From a checkpoint of a small sound classifier: 13400 steps, held-out accuracy 68%.
Rows from block 2 of a small sound classifier, named by matrix and row number. Rows with one number belong to one neuron. Each number is 500 + 25 x the weight over its row's rms, rounded and kept within 0 to 999. All counts start at 0. Numbers have three digits each. After the name is the row's rms in percent of the matrix's.
After each neuron's rows are labels from the 100 clips, of 14976, where the neuron reaches its highest value: "loudest" is the band of the loudest frequency at the time of the peak. Only what is clearly more common there than usual is listed. The data: acted Russian speech (Dusha).
# fc1: MLP up (model.blocks.2.mlp.fc1.weight, 512x256), inputs 0-255
# fc2: MLP down (model.blocks.2.mlp.fc2.weight, 256x512, transposed), outputs 0-255

fc1.368 120:497514518479489513518506490487535482509475520510517506488501512521522521496454491529503473512438516512470533498512505497447477464533502498501475507457479522543517543476515517478505506543489570473483536462498499515502485474487499475513518500477480529449507524569547496444477457492544559493493501505480478497460488547521466442515497517466488515485515490521502540494470494519527499528499503535507492520533526501504512540487514498507511488473513487494495481507500465508513455466543448544511504499512489506510510452496507534504531506490492480509509524491579522487506512482501492457531499491529486503499485541499534467520514543537525479487467513522518474499452474503475503478499522534495480514512477482533519481485557510511501524530505466481496423460505470519490516499529491
fc2.368 076:507484493515489477492494485466492521497484481528526471475508481526526472528463451495513489433545512524518510484453528501545505481500516521490501494553519501491532515507533512534509546475498473522498491501497510495521518503485499500468459517519487479493481512554479509518524490482509512481497475510533503492522491482484510544516537502518500495531515503483489493505478483460494499483492501514472504460500489494502483507530513509504493472507511512493522506480484520511515478473485505515498532472470472525471516496470462458504522494496506499493479475498475537504491516524523507569500480491451488489512512532506486516470495501470476493531515525514518499501513498456467505503481464473548504476473525565492530530519511469516496497505497526471525312506537499493472523485539503
loudest: 500 to 1000 Hz

fc1.103 046:477490518512491459451529563503516523515444515460482510512527481525526487509493500469464483504513510474494496509494507562513485464506525513504506526501468523492525474516502470501504486515509499544488501513523477518479535464482488485487464489493492531531530497510531508495492514480507526479487511479511478462527511531512512502493494518461551526501536529520529496481498483499464480511503477493476490489596477457529513505506487469520467541495458492492512497500506526473514457508513473494518526541499495522454474519483538508474501485485539488523530504498515522472490516549535541488463523521485535570489465491501516468460536530484490454517441515501510517525492521499507514518524492508451536519512475456505510520507491492527479463501457520516448501455492522483455513453456466
fc2.103 062:485496475529489528539458506489502449496517527540524483484479503529469503507466534495510493456516522493495512505519493471480454520499518520502508527498510492506462507444509523489506510481491517502501511538450526506564513501506484529491504538490545476517459512468498518488476522554486505489523480479505550512472540453514477516518477475526487482520490501502449508504525494514503504486476503461504475463503549538464473502492475486526570477530525492522497467503453491474501514494451506480476482506500514459523516467546473455511500531515502471468486526536467534465477520506447463535508471481515485509539492490493485531544444511491491524552544499507475494548498532497495512479514507455474465531466529530501499475498511498473473508516504464481538478490495487528530493463494484
loudest: 250 to 500 Hz; 500 to 1000 Hz

fc1.236 156:512487435573495524477460473473525524521505477494460510505475503487508531466497455484450527512487518471493524511502468486493493468509510530481452512448470515480502487486513540500517479511486520497511482500535527537532486532511513503535495477471461483494507510517516524469571484491491486503504519489491469495439496485507473490532473519469470515534484499514501518461512510498487449479477497450483533514553478485525512498511479516495529498496476517534499518468510520481517501489523475478492529511503468508531501487491492555517501499506524490518490469484523490557521481540510524492512533470515560513473525538481496491517513506495541498495483480523522505508460483492530507512505510539481484466526472501520471448510518543504532489562489445520477475490522463449496473524529563
fc2.236 141:536491482514510509489518487553493513482522504471492480482527497585532527508488527521471504484510472553483493522469477517553519493526496521527507488509509507457510514477490501491503509492500468489499489538480531502556496546531503506493489479499488498506491504506490477454502528501495487505557493474496531549523500498534476501507481451506508492518444539495528469478502512497519535510485516546473459480495536505492494471514537512508537432602512506475489511487505506474522509512496484530522498536461490502495471502473472480548514493486501494463507476540473554517440476520518478487493468543485541472544499485487525485502478512463516474497526483522461499476519522469503512519497481459501513475423462526505495489508489495527496468495522510543494490483465492513491508491497531
loudest: 500 to 1000 Hz

fc1.277 042:537528513512485525515539505534506443534460503533506509512487493495502515472494493476518489478495470538500559523521477512540524526489537512513516508482485466487488531466505491493472497523513525504447476460481491535443486530497506514496524541459482465456503512517468487519514499516479505476490516491512438523500501505517502475520485440484472496498516545498521482486521483522475541537531484541507481504515474473506483517542512512504503499535459527524529494505502496527490487502487484467470499510527443490485471511529505479472512483458529521546498527511545491505518541484494527507514496522476427518500548509502508510476506472512499514473508500486480457511461503532518505497452555423530497507489500507459466497470484572466509482497528470487517502513471510488515475451518527
fc2.277 064:451499443483519533484422483478486526479520508506491499506476514530498450480533406540521466522530498515485454497514522520498467509551517465483475520496472509460483504522497496524472491496474434526529496520512532463505496470510512505516494516521515493521505488438502553539452516508512520506517526539502513523447485477496523531492484496492556493530519531491458508509503533499516468510474514490493451486514532545488508469518515508529508501516553528502516494504511498484507504490475508485502480466505509498525478527486508502520477540511471493496510481481475493498487516540496483515472522539502561508496508439487506510521472498440494513513511518490516496460475473476529508498509464545491467520471517483499510520504525485499504476505556471503498442524479499482493504526474531
loudest: 4000 to 8000 Hz

fc1.22 043:529516514461522524490520510468487514584537476466470463444525537521492488546549500471486509534536514489488516524501511503482522551532479450514474504501474530545546498478470486467525495479489507487548524519522513480538475499480503452514495514535492495475528521505507483507505476532502503508471449483485444493513489501456484516513521526474510480518468506489530451501437501529511520474482481497485517529553529515456535511487476482489474532459524500481487528519537504500523482517501481528457495468517510474495511475497488538478477487488489506525499523510492506524532474479491507497484479534475513450564529510485519512493581503483479500481454501499525481524514500488518488503514523490504523518553488512506518496517478529467479521494509536482499502517499490475502492533450517
fc2.22 063:503521504507539501500466503524489493431493509478507499534493456462549514525473510494514524475499520486515481560459543471471475492499539507508485461507551494485450539517510510520512500483504509502496499508475490518508526530495505479477493507455567483532488482491509497538482487528509483503504479530537470448471498513527493499494498481512519519467487499472457481512533516499509500510503505523531508469495461523541476522464482574493515499523503530539525505485457506507524545493485488533482501465539495508508520460475512473515463529523529544493532488505498514489529494534511465481451435531516467506496471526525501480447439479464469490528519477500497540486488468508470506455527501489482498510434461492508531480456486470512491521501499503496509519477495502497501490475542475
loudest: 4000 to 8000 Hz

fc1.349 045:541495518525505552543507481509509501518496482478473493477480518529522497474474496489493483527527496462475543476514534544526492486545474493519477502450512494516484515437535536496525498460481517522486494515491518475487469506457491461473496502470461481478477505521473478500483502490494515456486513517503462527551494475472459523491493505494557463521544500490503475508512514507463514533533505547510493495523516515471503534474531484511495510501470503476480471444519507471479462482473466515495485488467493508484515503517521483474513477491499543493482504515496514448505505476550485467520504505489395496539501491496512539520531496510453534513454541486494494486516522487503486479509537477507472485528494514543463480448482537498479467458510522484480487536492502545526512480459525
fc2.349 060:425520478479548521468473531527511500499528525500506507520489542489514518542507487500510514469488514497497474542500496502503492524486578455522480521540482521483470523545471474505476500456485479503534493505519532502586499513510522537513483489481496466511470491486508526505497453535488513507491505512486466510434523508517563494495516506526548465490471492511467520536508497470486484475440481485508495558519515541521492472538481567492500513481509508480508501480511490494489557524526508529469477497523517501552496498475492522486507493492477520471506500460487480546489511507490481532496454487528489484476488534473514501472507501484499502506544463511495481498496509487510507495521471519464490527448507505461500537505480477453510495564517493491501485503473486458465493491531518
loudest: 4000 to 8000 Hz

fc1.104 050:498492459492494528525535522489524442565542497472498507468480508518521509501473526473481467482471524475498496457475534554496486497528478517502481473481502503569543495437501492456524511454474532443509500510513489519479496529464489466464527455510455494494523515512477474527523548486501492473548507567502505461526511500530526489479511505497518474508516482520525491501508552493530451474486495446518452492526530491472493492473491505542513484506504511513518471470508470545465491517508402502476506483479528511494525482516501490484498487526515475522519495525507519540491460510482521483489513474518503521525536499508503511491506531508518474530493494523445500514497468508492487523520542492501496471492473503510499472501477496515526522456503498478509488539516483494528468493476483
fc2.104 059:487540488516545504504501450535548541450474477483498514512530467480501513517545507484495515520494531554504481519507504478495525484488539506479510540540532515458486483520491523531459449485505470504503509487505473456531497507514520530481477447468510496504529482542522489506509495522492502518511512548491499479493501427453514501513500489477479458490449475497502497474495481519575487514460476531524513483463574503522509473512498512499473529471438494494499482531443520520463460514481527495509537523522533491509469516499488512524512475486490486485469501474480485514520501484504502492475527533499483502486484545516527469454491496522478511495501488478490482481518531492481524469532476519524477524521509497517518491503556511503455493487558527443463486524492491510493532511490520
loudest: 4000 to 8000 Hz

fc1.208 149:519513486490492497525466487476536519468463524512524485519480471496539548507488517525484464495459495507473537499522470466465495493511444521474472494483525523496529503486526537484496502509506543494484535521489544510519469544531502504514492465498489541483517522564502502489505503471527531507539480497464498529448498528525447440540512544471487460523528493503529536482484478486506453531483501511496499516503503518448525485474490514508510515501498484499462502473493455521526501491481481536535505507504495502497464467485491535517501494485503467548490498495541525508522540503542487466520520474514493562494477539500497464491509499524516494479497490502527498498479497490488512535482510513468511479528491518549527477509523531501555505530518451453451417473518464496485483502526480
fc2.208 113:472513472506465472503541495509485515519489494503504472530505452482479491522499462448534514514552548494507477504490507486488505500488484533492516498545472492515503509486520491542539521506501481498500473492511494488505508490480459484457486513544485511534517474588476509516506527518443500453497495503519501516537513505475500518497489498527532503518502511503479487539494474473484510503536491503486514468494507519494497517517499509527483482519524488492518456501477518533489492480476496493498532517494490448520528493564478490466493509505481523498485485522483485512496515501499491570475522481476488476469505573496463542490461493477484507532487529472486543500502507472504501445490472469524496499473511536490477482514476466502478510536512543526524351497517519487495539490495500
loudest: 500 to 1000 Hz

fc1.508 051:500501519521529511436503486476470526512494482489501513467551486476505485530496476461492512509482506517474458497514512545497477525505500479492455460495504496524555466497481463515504488493491510528499559523511495446522479515496539480521489492485480505506580492507506501527453472512513513529499489472473446483480478497489538527537488517461517505493497526519494486484530496493537468501466491475500519512555491485450493497491519486470471518483522511457511535506488500488516492533490493518470538544518485522488494509517540539509542512515499477554507485474478493543506533492512502488487530501503547537512494502508515506487535533496487479481465456521508542509475521496467519482514490462499554538523454502477517455551523453502478511495499534500443497526520512509467530476444459
fc2.508 064:505507513499505496521558496524506488473500512513476484493469436562514501501495525472463490477498512509512524487462491487510493512486480512526463493508494495531495507503516523525523514519486496472501535496504487487482526503530483529489489510526551511511487487493442490471530503498469497477527481517536559474529509526510463490524528499502516537489485513494491475510475522497555521459517505452464529520473513527476464511446517479496527511515468503528517495458480530514519509488466477482540507480476495488475493499532467487464491502495535526462505544505492501459477464505495525476458437506476425501513484475503484470467452512458524493521522513477451475496518494514506486441539500441524473495491545477486521508454519482520494509452444498522514533470538514527508497524479464
loudest: 500 to 1000 Hz

fc1.204 046:501501500514491456506456474504471519456491520476495526480553532469474466511493471481495550508519472530501546475485505480485467488499471512468482519520529486523570466503525534494523480475477502556548512518502515490534504496509487534500486502485488470510504507526500513528513483503521494460474500521529528520517486498511518482488489521550495552501473494502521488518502521514509516508544489498496522502506471501510509499510516484530538461466488513478511517498601482515503518474463503485449474532482500503543480509505520542516521504490517516518489498455468502459501522443483510448471474490519470516506485510502485474507538459515458491473532491476477465494521542530509446511483467511514485482515543516510501529550473487511493475566475504509479487480502487530522524568506527
fc2.204 060:498506490481509506488475498500497484539471514492506456507496525554541551523490483479464489452508510427525502530505455535458458526488529529482512448547458516480523492490533508451504470481514512474505519490484529474500497478479474472496490485487479473528470489514507509464492492488529528522515462450505498520519510513498521509489506520489522408478527478498485523491513497513503468534494493481493518530563521505499477517483510506511464527499537497494486512468498491486471522476488483531493511522465504482477567482550444514467540465475526524518524503496511481521503531543513484529523444456471483491481505488530502487500531480486528528477518490508511473518485485462542516510473479521476480500488462508525474484467525484483524536500493540468529526469497510490512479471481457
loudest: 250 to 500 Hz

fc1.423 096:494516521473512522495532487518543459508499506518503528492547507498524471469497477529525455533451523468491499471503517487458501481540480480498463514482477514563485548487474558484479509511495538466483516483521496498514476470492520457473526491494504512453498486578551494466474475477535530479498500505486491499480511544524489459495497487522531488436521531499486534496513506560513504511475512503513504535531498481523541547433513495524523467481555484510517468533521505494483487468556448516511523498496482523512502443511489488523529503477505495493498528502529525490513491463507500495518484510534463487496500499485519490536493539544507487481474510504495484510479527506483493489532483523499481525493513483506503497488560504529496532523507471489513413495496502543496528501504485
fc2.423 083:513503505517483500518527487479518522489512511538523477494504475525520463500483472467517488436555500502507501514459494503527498491501490513481516500542476510471509507509492509506519531458463517532508497464469494499488495516478485495475451508538508467510496506594491484543516518501511502508513483519519506514534496472508514535508494496537540510524519528518515493491482510512483476492512491514462479464478463530485479483497505500488508483499479508497519496499477511533496476476464486493531504489480510554452520518503455492486507487492529508490450501521496507504494520519510486541506478468495505472519512542496496500486489478478492469498510521507474505509516513513485481519481490460515502500455515531514529494499505489513523485516499480465516299490496483482461498489541507
loudest: 500 to 1000 Hz

fc1.393 051:520504522428506474541473499514492513514451443525513481502492508466519516499473499479517519503524512536568512499475469502523499509473481508490495520499472483465544533476504458501486504530492494449462506474475511469502510499534501514514481546550485507501439521492477482512483507520508491536450480459510480504503520507506504519532531468495470507530503536464501477474482504534476541483515513504557538511501504498535484516504520472499489474474547512498510479506534490502492492523529492521488486462507478520521512519497505523463484504485510533509462502490518507535508524472534498515496489562457448439517538490515493549498492443472510518480524515520506478508532528527523482511502528510538501490484551475471507513478496501499517475591493475492522478465464545483475490515479507
fc2.393 070:511505497542496538531479506524504539509550516467515533515468534502502474485498502492536502496497515497467502499472552496499461517549504499514483454498513494495514505492504530460482489494510476504505492489500513570489479543468528463532472508475477496491475509438475544518456460514509520466526521537503533510496453525472505485481477489516550474489505538521509524572478537472471504500531481512498462498507436481517509474530489480514504452515478492480503505499477499498483528496479525532464484463479475512511481462496481481505506515505485492545567492518494511489510487503518478504486528509515578508519483477529495515514501535450513450475496508517531507511466477479483463520548486502499508523489498507497493509550458463472527471502528461537474489500495443481469513505525518
loudest: 4000 to 8000 Hz

fc1.314 042:505488508464540507471509461516479504552488508540511535469489513508537506478463516513474515540483499487494522530475540486500479504508515451518505461456519491525502465472486522513511502481520493500510501526540495471504501555473486448502512506453536488513532497522523495515536477491488491534509475491476521525486494467479530519547497516493553512462507499508487476494494510511535509479505522497524522504520516511453471543523478541482487502460543491504474553534480513448509492463478502534501522517476493483500469474492497506459519518549491459483490511487477529500491496498525519471517464442479512465474486495462493488504547509483524495472426521513506537504526515442500474498528489480503517504499463463488476472483506526490458505501513540455479495482566524477492452489447484
fc2.314 051:524499543543531486472511497514470501503494521492497549508483467537493531497483508514512480441498472522461500476498522469502490494480536511509471512488531487564471522540476498520519493479472489531528486490450494547508428459518483505499501516455531502452477523507472481482508505492494502465505532517496504465483443496517479502439527481529518499499480519511496494483514447473526480485512494514518533524472436503507504518489495526515503473509463492504511470502492498551459489509519464518495535458513482539511497486530475490499494523502492514520480484494510509425467459484486495492436502534517499494513502515509474516503485487510472493522544471504454504526511484477467480461466491477548496492488511534444545492481514493533524484458472478519531533535466480493486500463517465
loudest: 500 to 1000 Hz

fc1.480 055:485543485494493510527495535492519519506519502457484512499470551495518504525505523484460481508493473524510581492515502529520501530519480491525509522490492476530522538459519509445505495563468530515441495511498497506529484495486533506469522503465494494501470498505488525517489477543502488479446496477496456525511486509497465485505530499495494483481535510513488460509486493512471508519530492491531523519507531526549503547498482506524459521486519491529493457504529531471502510467511503478509476489480463493498480487538537474496498508461509548468518508486464502506535514443533517491502462512475455446510520511520517487484554510499497506501453519492504441468522475545496461471520546453489477516513484522491490520485477535501475499554513488483528492435514537493501455482457525
fc2.480 068:498509530489500527476437486528471544475503484530519515484487507499504475478485473476555515507500513487504458574478511511493511493492557499480473481497522494492514498523511473520457492482500482528515521538487556502462454455469490505526460515509507472472462496468516514507508516473505554484466524525463534495482499483475543514476490531531538508519482478493463525519529529483502485518473476513497492482547514521516506493490514549516484443526537533507529513483528461479505460502480506532451486463507512502510493515458481535523465549494497465507522458505478474467518528549501442509514479473530533533527497506524487521566495508483483486509510487497493485486479493469530496529491484518512483491500487486481520488523495471459521488529517537568533511506506456509512495514518517
loudest: 4000 to 8000 Hz

fc1.370 056:505478500465505532550483516518545504534513487489489481491465533470534504500489518511469486510521515515495527489516463519509470523501480518514453511490493480506450526457505493431457554502439489531488487507489494517510488487487506495461538517460496512507486524511498503495500516522499521496442447465508519529501489499488474502476503503492494487500474484537472452520508484522479563526470471494535473516481507550523505530512524474540494530510531499516492485451514473514455504475462499489492504490470460495502515503517512491469494479465523536467481487514506506478518468482554497526504529444477453481541504508502495519523529486510491533486466532510506483454525490508518501483486498455504471501460516470514505470524483541514519475549485534474512494467483534527492464474434560
fc2.370 066:488501490500481521491465492529488526477454506525525522498500560494501480510501510510561508477499492523543492529497514515479509503525532497530523453515536496493480472541491486554518469470532489518497521503501524511476480481498499504535479505541510483470479488450492523498507511487455534493538522521497450455466533502493507500463466483520500492499459555489528536484502499466492474514525489554517516514519497484548528470487501526486470496519458517559520485509490520480494544504524498502433486514506492537497477511465477509509498513507487449479526515510483497493476526516505420512471499514525565468471481475520487495505486517525495478544520497517509505502421508476489495466498520522544513499505468500498510546511478478452493483516527467539514483477469489506485513508560541
loudest: 4000 to 8000 Hz

fc1.216 144:508521486488521494485474466505507517478523506497483500520509496504525525494496531540463458488456496496494504500461504478463485503495469544498487554465511465489487575490483535498513529482477535467504452487517518492501490492510482484532465463487524501485498534577519530488478513458513532489514487485519506480494493519518503489519556555515447484487517488512541531483511478525512490557475492552498490517497540505486549480457497519469498527477480518507483535530508497492467457487533489547498460483509500516483477485472526501511514494528515476537510524530568484506484497503482501479510487466539509533521530552510532486501526520516491479443529452497494494448502499492474503502483510528497539464521500458516499532489534492489466526509510479502487430520518485513491512526481535
fc2.216 111:496516498508469497510539496539482532506483517508499476516505511531488490492491494472525500528529541504517482517493519516516509509491523525473503478539519509524516480521488536495495523468502484469534483504492543518492502486483476475448498466532478464492515484579505499494504506510497533495471507513514462490515506502477491507501477494496477503510518512510482489525476499473486483524532473502525500462493511486511487487520508487511502488513482495510522532505475521523500515508477519503520509482474502494527533521515493492490511524521515537469500472508483513501483470473508504509502514515467483496479535603479514534505489498495500526487494514534515521500488493497495497514495518492532458516454499548520517457497509503479517470499467519522532288455511504479493493475517498
loudest: 500 to 1000 Hz

fc1.495 055:486504484474523431462528520502511505498531511451484511475535469471526494519497509501479477515509517508454480471521549554502513512499495523511498496476515511525510465513482506508528482524477523510538510513534531487573499493469534480518472469517498473562555504526513528482456535473500469519500473471537440470499490461468483504494506513500499511503511498482502503490480501468532494502500498498478520507536521485454483503522487519509531545485549499486486510538508465461473494485513540547482551505521515518507497494482500517498485527528497439520525491472503526510511494474514525480480491524513525582516452503465482486475509514480487450506478482520488535530470492462484486446495492482515521507524453522508512458522505474520461509485487530479465494541513511509459538487479489
fc2.495 075:476520523492510549519520529461496508480477503524499487482513470494496505519491493472506531512452516488514504472438510495544468481561451489483474488539499483525493503464492490509489508542481495522460529485494493513465503486504451497469501505481512540476485501495490479486533494517546505458478496470509528469510508546531525479526481499481512502492480486539490445527521491489559512460511487474505522471451504508502502485503457494461492464542517508474501470485480529535507485497496480486528487519486521498485502488524506482523517523533515541444493539510522527485495499546490486453556503469503461485516541468491530528472408480462494528523490501498499514504514494522500521491496519450491503497487538463501530491421490526525515488460501486524492532493536522512513481509478446
loudest: 250 to 500 Hz

fc1.234 057:478507522509477515539527484472487483548519501514501517460492560518546502484505477475468489541517452494474560510489515495497471564545448516491475512478477499521503522472497518443480528517480495515484493513509521505478522500506479518498496529470507542506493510504503473521558497541490472483490505469488493566515500490477479505439472529475506502521513493484493439519521479517467493514469505454536512501503498505510482496488509493496501502531491478500509487484520529517528515462482532501463478462499494483498506469527522484488492485479506519444466511521519497492552449518546487495493458482480448461516495509534486504515529458512516546484500510492520495487511482494526461522504527468508521520500570492508507485524493544491517453503469505470499483512517512496501460462443571
fc2.234 067:505530471454557496507460488512457519484510493524529533529479513507490481474500550503518519477454504511475458485498501530511537485508539444492512483519549509518516512539527492527471455466520525521532529511524472497511510510523517478543463492468483489484483494513504525481481443515503527501489520541472501448488517470491520545476516471513508522501495505510519491489520517502478491496486486546490498518515485500537551477488498512494504482527485505460521512486489458474486489538514501548460503480532500501504526529448508508522516513507464484498518478477485512532498519470476472516452468530503513506487550526525504470514529522540472469502508466492501490498467534500455491471492523536501504505483458504500486530529500457463468559538507490532520478497441464448486531539542518
loudest: 4000 to 8000 Hz

fc1.448 052:485488504474502469491397529509509527460496488525428515492468516486471484516477507502510537527491492523514471511539532478486496494444470528497489488532493473478498497524539486493511469543514482499518510482505499520528472455536458507495481527524501464494476510508490504472449459536493513495498505530504508505512516532507472494539513523509472529498495523520491453513458501494469501521537521509478523490508491526489486541436549484559515487520479516502494513503494490506487510489511457494464496464496468476515489510504535525501494525453487563513497511509518508515490553439507503510458460523542466478466506495497491506525497473494464491515500497470485507502509494534433515487502429492490493546503532499500492540515476513487490478525481467519485497479449481512525498546503517
fc2.448 068:513465486482499499499563509495495487524486500503569486503520474481551500528511465483533504481517564449526528480516475533498483500542564530507477516472479502500543489496453488543482468457481474490485509495494529470473499470457468500495510480446451493518481500496474498510531520482530491503484503477487496508496523496512446512504492517502505455494543439502502521504474541491470522502478502471488545467529489454462514531525544487516518467513485540480492480461493484526495475523474533512531484486467515545554534500502456494495499453494493465525536463497486471517503489539500500518546468478451545516473498516506497493486474464498495481508499505526485494464471481477574492484486516507494486513511509487504516500514529516489542488465533526524499505510494520513480488500515494
loudest: 4000 to 8000 Hz

fc1.157 055:480499510486499474505496558462522516501502495473486560484562516496509492525498493457450479503507492514527527442484524505491531507486480502486522505505460517520547450486497534516518496471483501529526505513536516452525505485467507521499483505503485505547574510514473489482517541472506499469550473491514510502472509509488482510505490492502545565554545462506505455536502474509528451475484445465497452491551506518452467487470483504501509524454497518493491496529514513481530500490477533512492524487520497496552473467475516482515494515507513500506519481508475501543502475480514495469474442487475525482503457504529529507493539489498478505504456512508500517510501474488522510468485459460528481521521541471518499491523520480509483497516467534512453506473537503528490514523459500
fc2.157 064:515517494465513474493499496448462493520471462516509496547503469514534499520480522504514540483464539467508493486538469528499467506455455579517483494548499512480505522510524503501468513493536511479500533508468474499483489486514524498492482492500528504486491473492572530510489513503468528483459527512497488466531537486468509528507475502495495500487496496513511498523509482500529538527540495460497546483467532504512501508555512506467500517506475534549498494473520474536457490522482497512449531475481508523474556535497458505483490483562521496542490516482524474475557539546522500485506488463470466491527535502474487499514491488517517466519542479522469507532546479520455475477495515509472519455478491479478481529443532486513470515479515491490518487520499513477513493475520493
loudest: 250 to 500 Hz; 500 to 1000 Hz

fc1.289 053:454480512527505507508502512475506526538495501504499504476496542503505478537499480506495471485525507543548521513462515487503492514529483475535512471471499509551510524443518514498515499495513530459492460490522504487516509510461491530520469557443484517504541550531484488501550507509519482477448500502491501470519485467509499476491517461471491481503542516512504496498482484481521547457489528504538471499520472514527508498492460524467516464503555506507499493476510531549518529486486512487506500520499526463511515485510486486477515520538544489531456462496524471531524458550489496541542498482474495445455494503505498500528578439460530507493477496507516488484506505503539470514470560503540498496498549469523480513476494533507509470515486488494473475499514493486522465491461509
fc2.289 073:546549472459547485482499483522465476468535464502478491511493476491521489481489478501549502472491457525491483518488494484494517475530491503472528478516524515517490494538479487460455508496494518533495534574498536506479509532537535479474454455508510511473487508485512516480484449517490510518524467522512516500497503506512491487481504506492551474506518541474509507512515467514507455531503503520502469500513538521526533489479491495527479503503516490489480511504456496475512487475522496524477503493476484505477502461517476520547500518498466500473506504475456489488498528484513523504487420491492523533545526510514509496536442551497452478438533496525518516497479551466436499490522455559510483501504494500498533526541517458509480487561533494511527506495494465512506533501513526
loudest: 4000 to 8000 Hz

fc1.342 051:498506507457523552511520568488533464500495510488542473464493524504487532477507506445469482489480501508495541512501501510526519536518474492496520519472474467505506521449528463475501517479506513492480465532494505515457482503503467527488468511487492485499480516477495504490474500499506488469479499540501461507494449528507481482485483485529483485514539484496487456522525514540504493505477508461555454502482514493491493488540499554544494465497504505500516447488562487520470532501485428517484488494501473488506535469516510488500489451498556499516531474500537530513529462505523536483521474514482443443536518495524498486515488463503496482509555490517487434508502468514493516522482532473539510479469478487474509495527448503494519532527503510477531481466479507504530495499491547
fc2.342 070:504490455518498493555451461531474527499487480473487512491480528493535481486500462521495505464469472467504491524491533481464474506504526507519488455516508539483508478519520513502482476501505476523517539487513484494501471492472521498491462471471489474471489488487512486525470482516479523483502481539511493518492544459485525516464504496483501480524510511474501508438488512463528514532494465504485441528520525511506498481523522519508518452505508519515516501480467506496432479523496504539502495471497566503515482494498469496548518539509447545496466505512461476508518532517496473502501522554496578526452514464479529531505578521491504509469518500500506526434497528474519481496507502532488524519495485534519477517469510471484480454511552482514465487506459478465481508506491507
loudest: 4000 to 8000 Hz

fc1.116 046:468487509502527474489516525517516487508509528494483575502489461501472527505502480465466521483456522519463473516486489478498513543499490544482522492521476515484518475541511452546494496459545486480540514423476504509519502490495527515504511492523514495491563489494497503500487517482518538490447512514544454501476483559521512524505512524493496496503512553533490518482525512519500490518470487503468522518462509485515516500542482477498479468514508504506477498475499518497515493518512520508527517499497460508546482505504526525498531502539499463508519492506535504557499481502508514527482578515509546559475522483503489504478509480507532515481503512530455531515546466499559497472512503482475510491530477463520504516461497469454514499500520488502506507531447528504456542455464457
fc2.116 060:461532479488539522478469521551503551514520481451513489486486497542506476482508493513488503493533546577497510450479525527482464521497494487511498540499487443533535492502481521499526471537474477518482492508531505485451490520471516467521461507525486532513494539518503479483515515497467459488528452452545513495552497500520493495514498445485507510534498459466513471502511516502501514514531487465485466511493499518452490522461499491513520537497502498490490505498515500505499510504497522527501492479504507507461491504428474479505532494490487531534538470499467460486508524484480520528523485511446456477511482542505477504497465555478521466544538519496525532537489499512469493491459527485495479502461567514481490520489520542549480497498493472517509504493546492510498511499495479
loudest: 250 to 500 Hz; 500 to 1000 Hz

fc1.144 048:471562531510529495478468513478519529534494564480497517462492504525481493510477536465494483497487485520498508508505530489505491466546465468473516503477474511497463457503494525532497507494483483506549514528512517480524494507484504507532495467482501444509515485507528505488453477518482509510552569474497463493504494502491561533461519481476573480503504515503483477462478466537491471475467532431504475524528501463512531561482537512513507517443511469515496486538538511479497504471519465531498483537502491523512527529486530500547549503519497487501524474475501499526492511497523498525496544512501520497498491477493539499472544516540502474507521491476475481529445500461491519485497476474524504533486468500537483497492486486471497485453476523527494499500507497476497552488494487
fc2.144 066:511513495465492492498480477512494504495534502516489516469512427522538482535521490545510471483505484458517479511481474498521488535478535529536541510548483517523487488466492504515528523477508520477509516486530496497500509508469507501465506505517508460510481479524510543493537491482517482530488423504505541479519504528516519507530453483487486540504510476512443442509516488506537514491504469516485505488511551551498477520487480559477511514517522532501522492483499468493530518534495521448544500455507530500472504489496513506464472555515518532502533513504508512519491519504509497491503437487501487524514527450468510514491472476446498562511525486474476479477534503525520525504501489480542478468475543516457490452507513475543512490479492484473493506498501546551513456499501464
loudest: 250 to 500 Hz

fc1.387 049:499500515509505500510523516507508478515541508490538499452535557505543510540506490521488473511513466499471538494476512558506502503521467472505486518478485487543476469476508505486512519481476489517457522518543523493469502495481499554485468481501480493520501484518468511497499501486506463503506505495499487459509495472485532502460517494469521539485500480490507459516476487506497507486525510451521528500509524444493508543528477476470493519447542499534494502493565526481503495528520503567526489524495501467477524471512498485496495494540535480491501472494475514546535480537535524495506547510513558473530519469529501504458530508430495486544498495523521481509453514470513480479533511484467475511517499534506489522508495485499434461488494573477505493502557512479516486511447522
fc2.387 062:484519465474533544557490517554467544485531513537485542502447446495497461508472522478493484463458476454482482528486484486487495520458487521497529457510507525544475500485537512512488511475513520521502515502530451516497485527509528507500494497535479502490520495501512538470508443528534482490484493553530509452528507532517530502446481494490504507497484516502458503520508522490534478468509502537509461468500543535536494503474477553480530498522507510500527489494477477524498481495497515513478468418517502489525481525494498486503514558507465501486510488526463512481488508495508489475493451477506497506493533529481502493500463520521500552510517489522476517517519537513470497511473460501484495470445494462471506488459508467484501515542515485547495471481458491523502458506497489
loudest: 250 to 500 Hz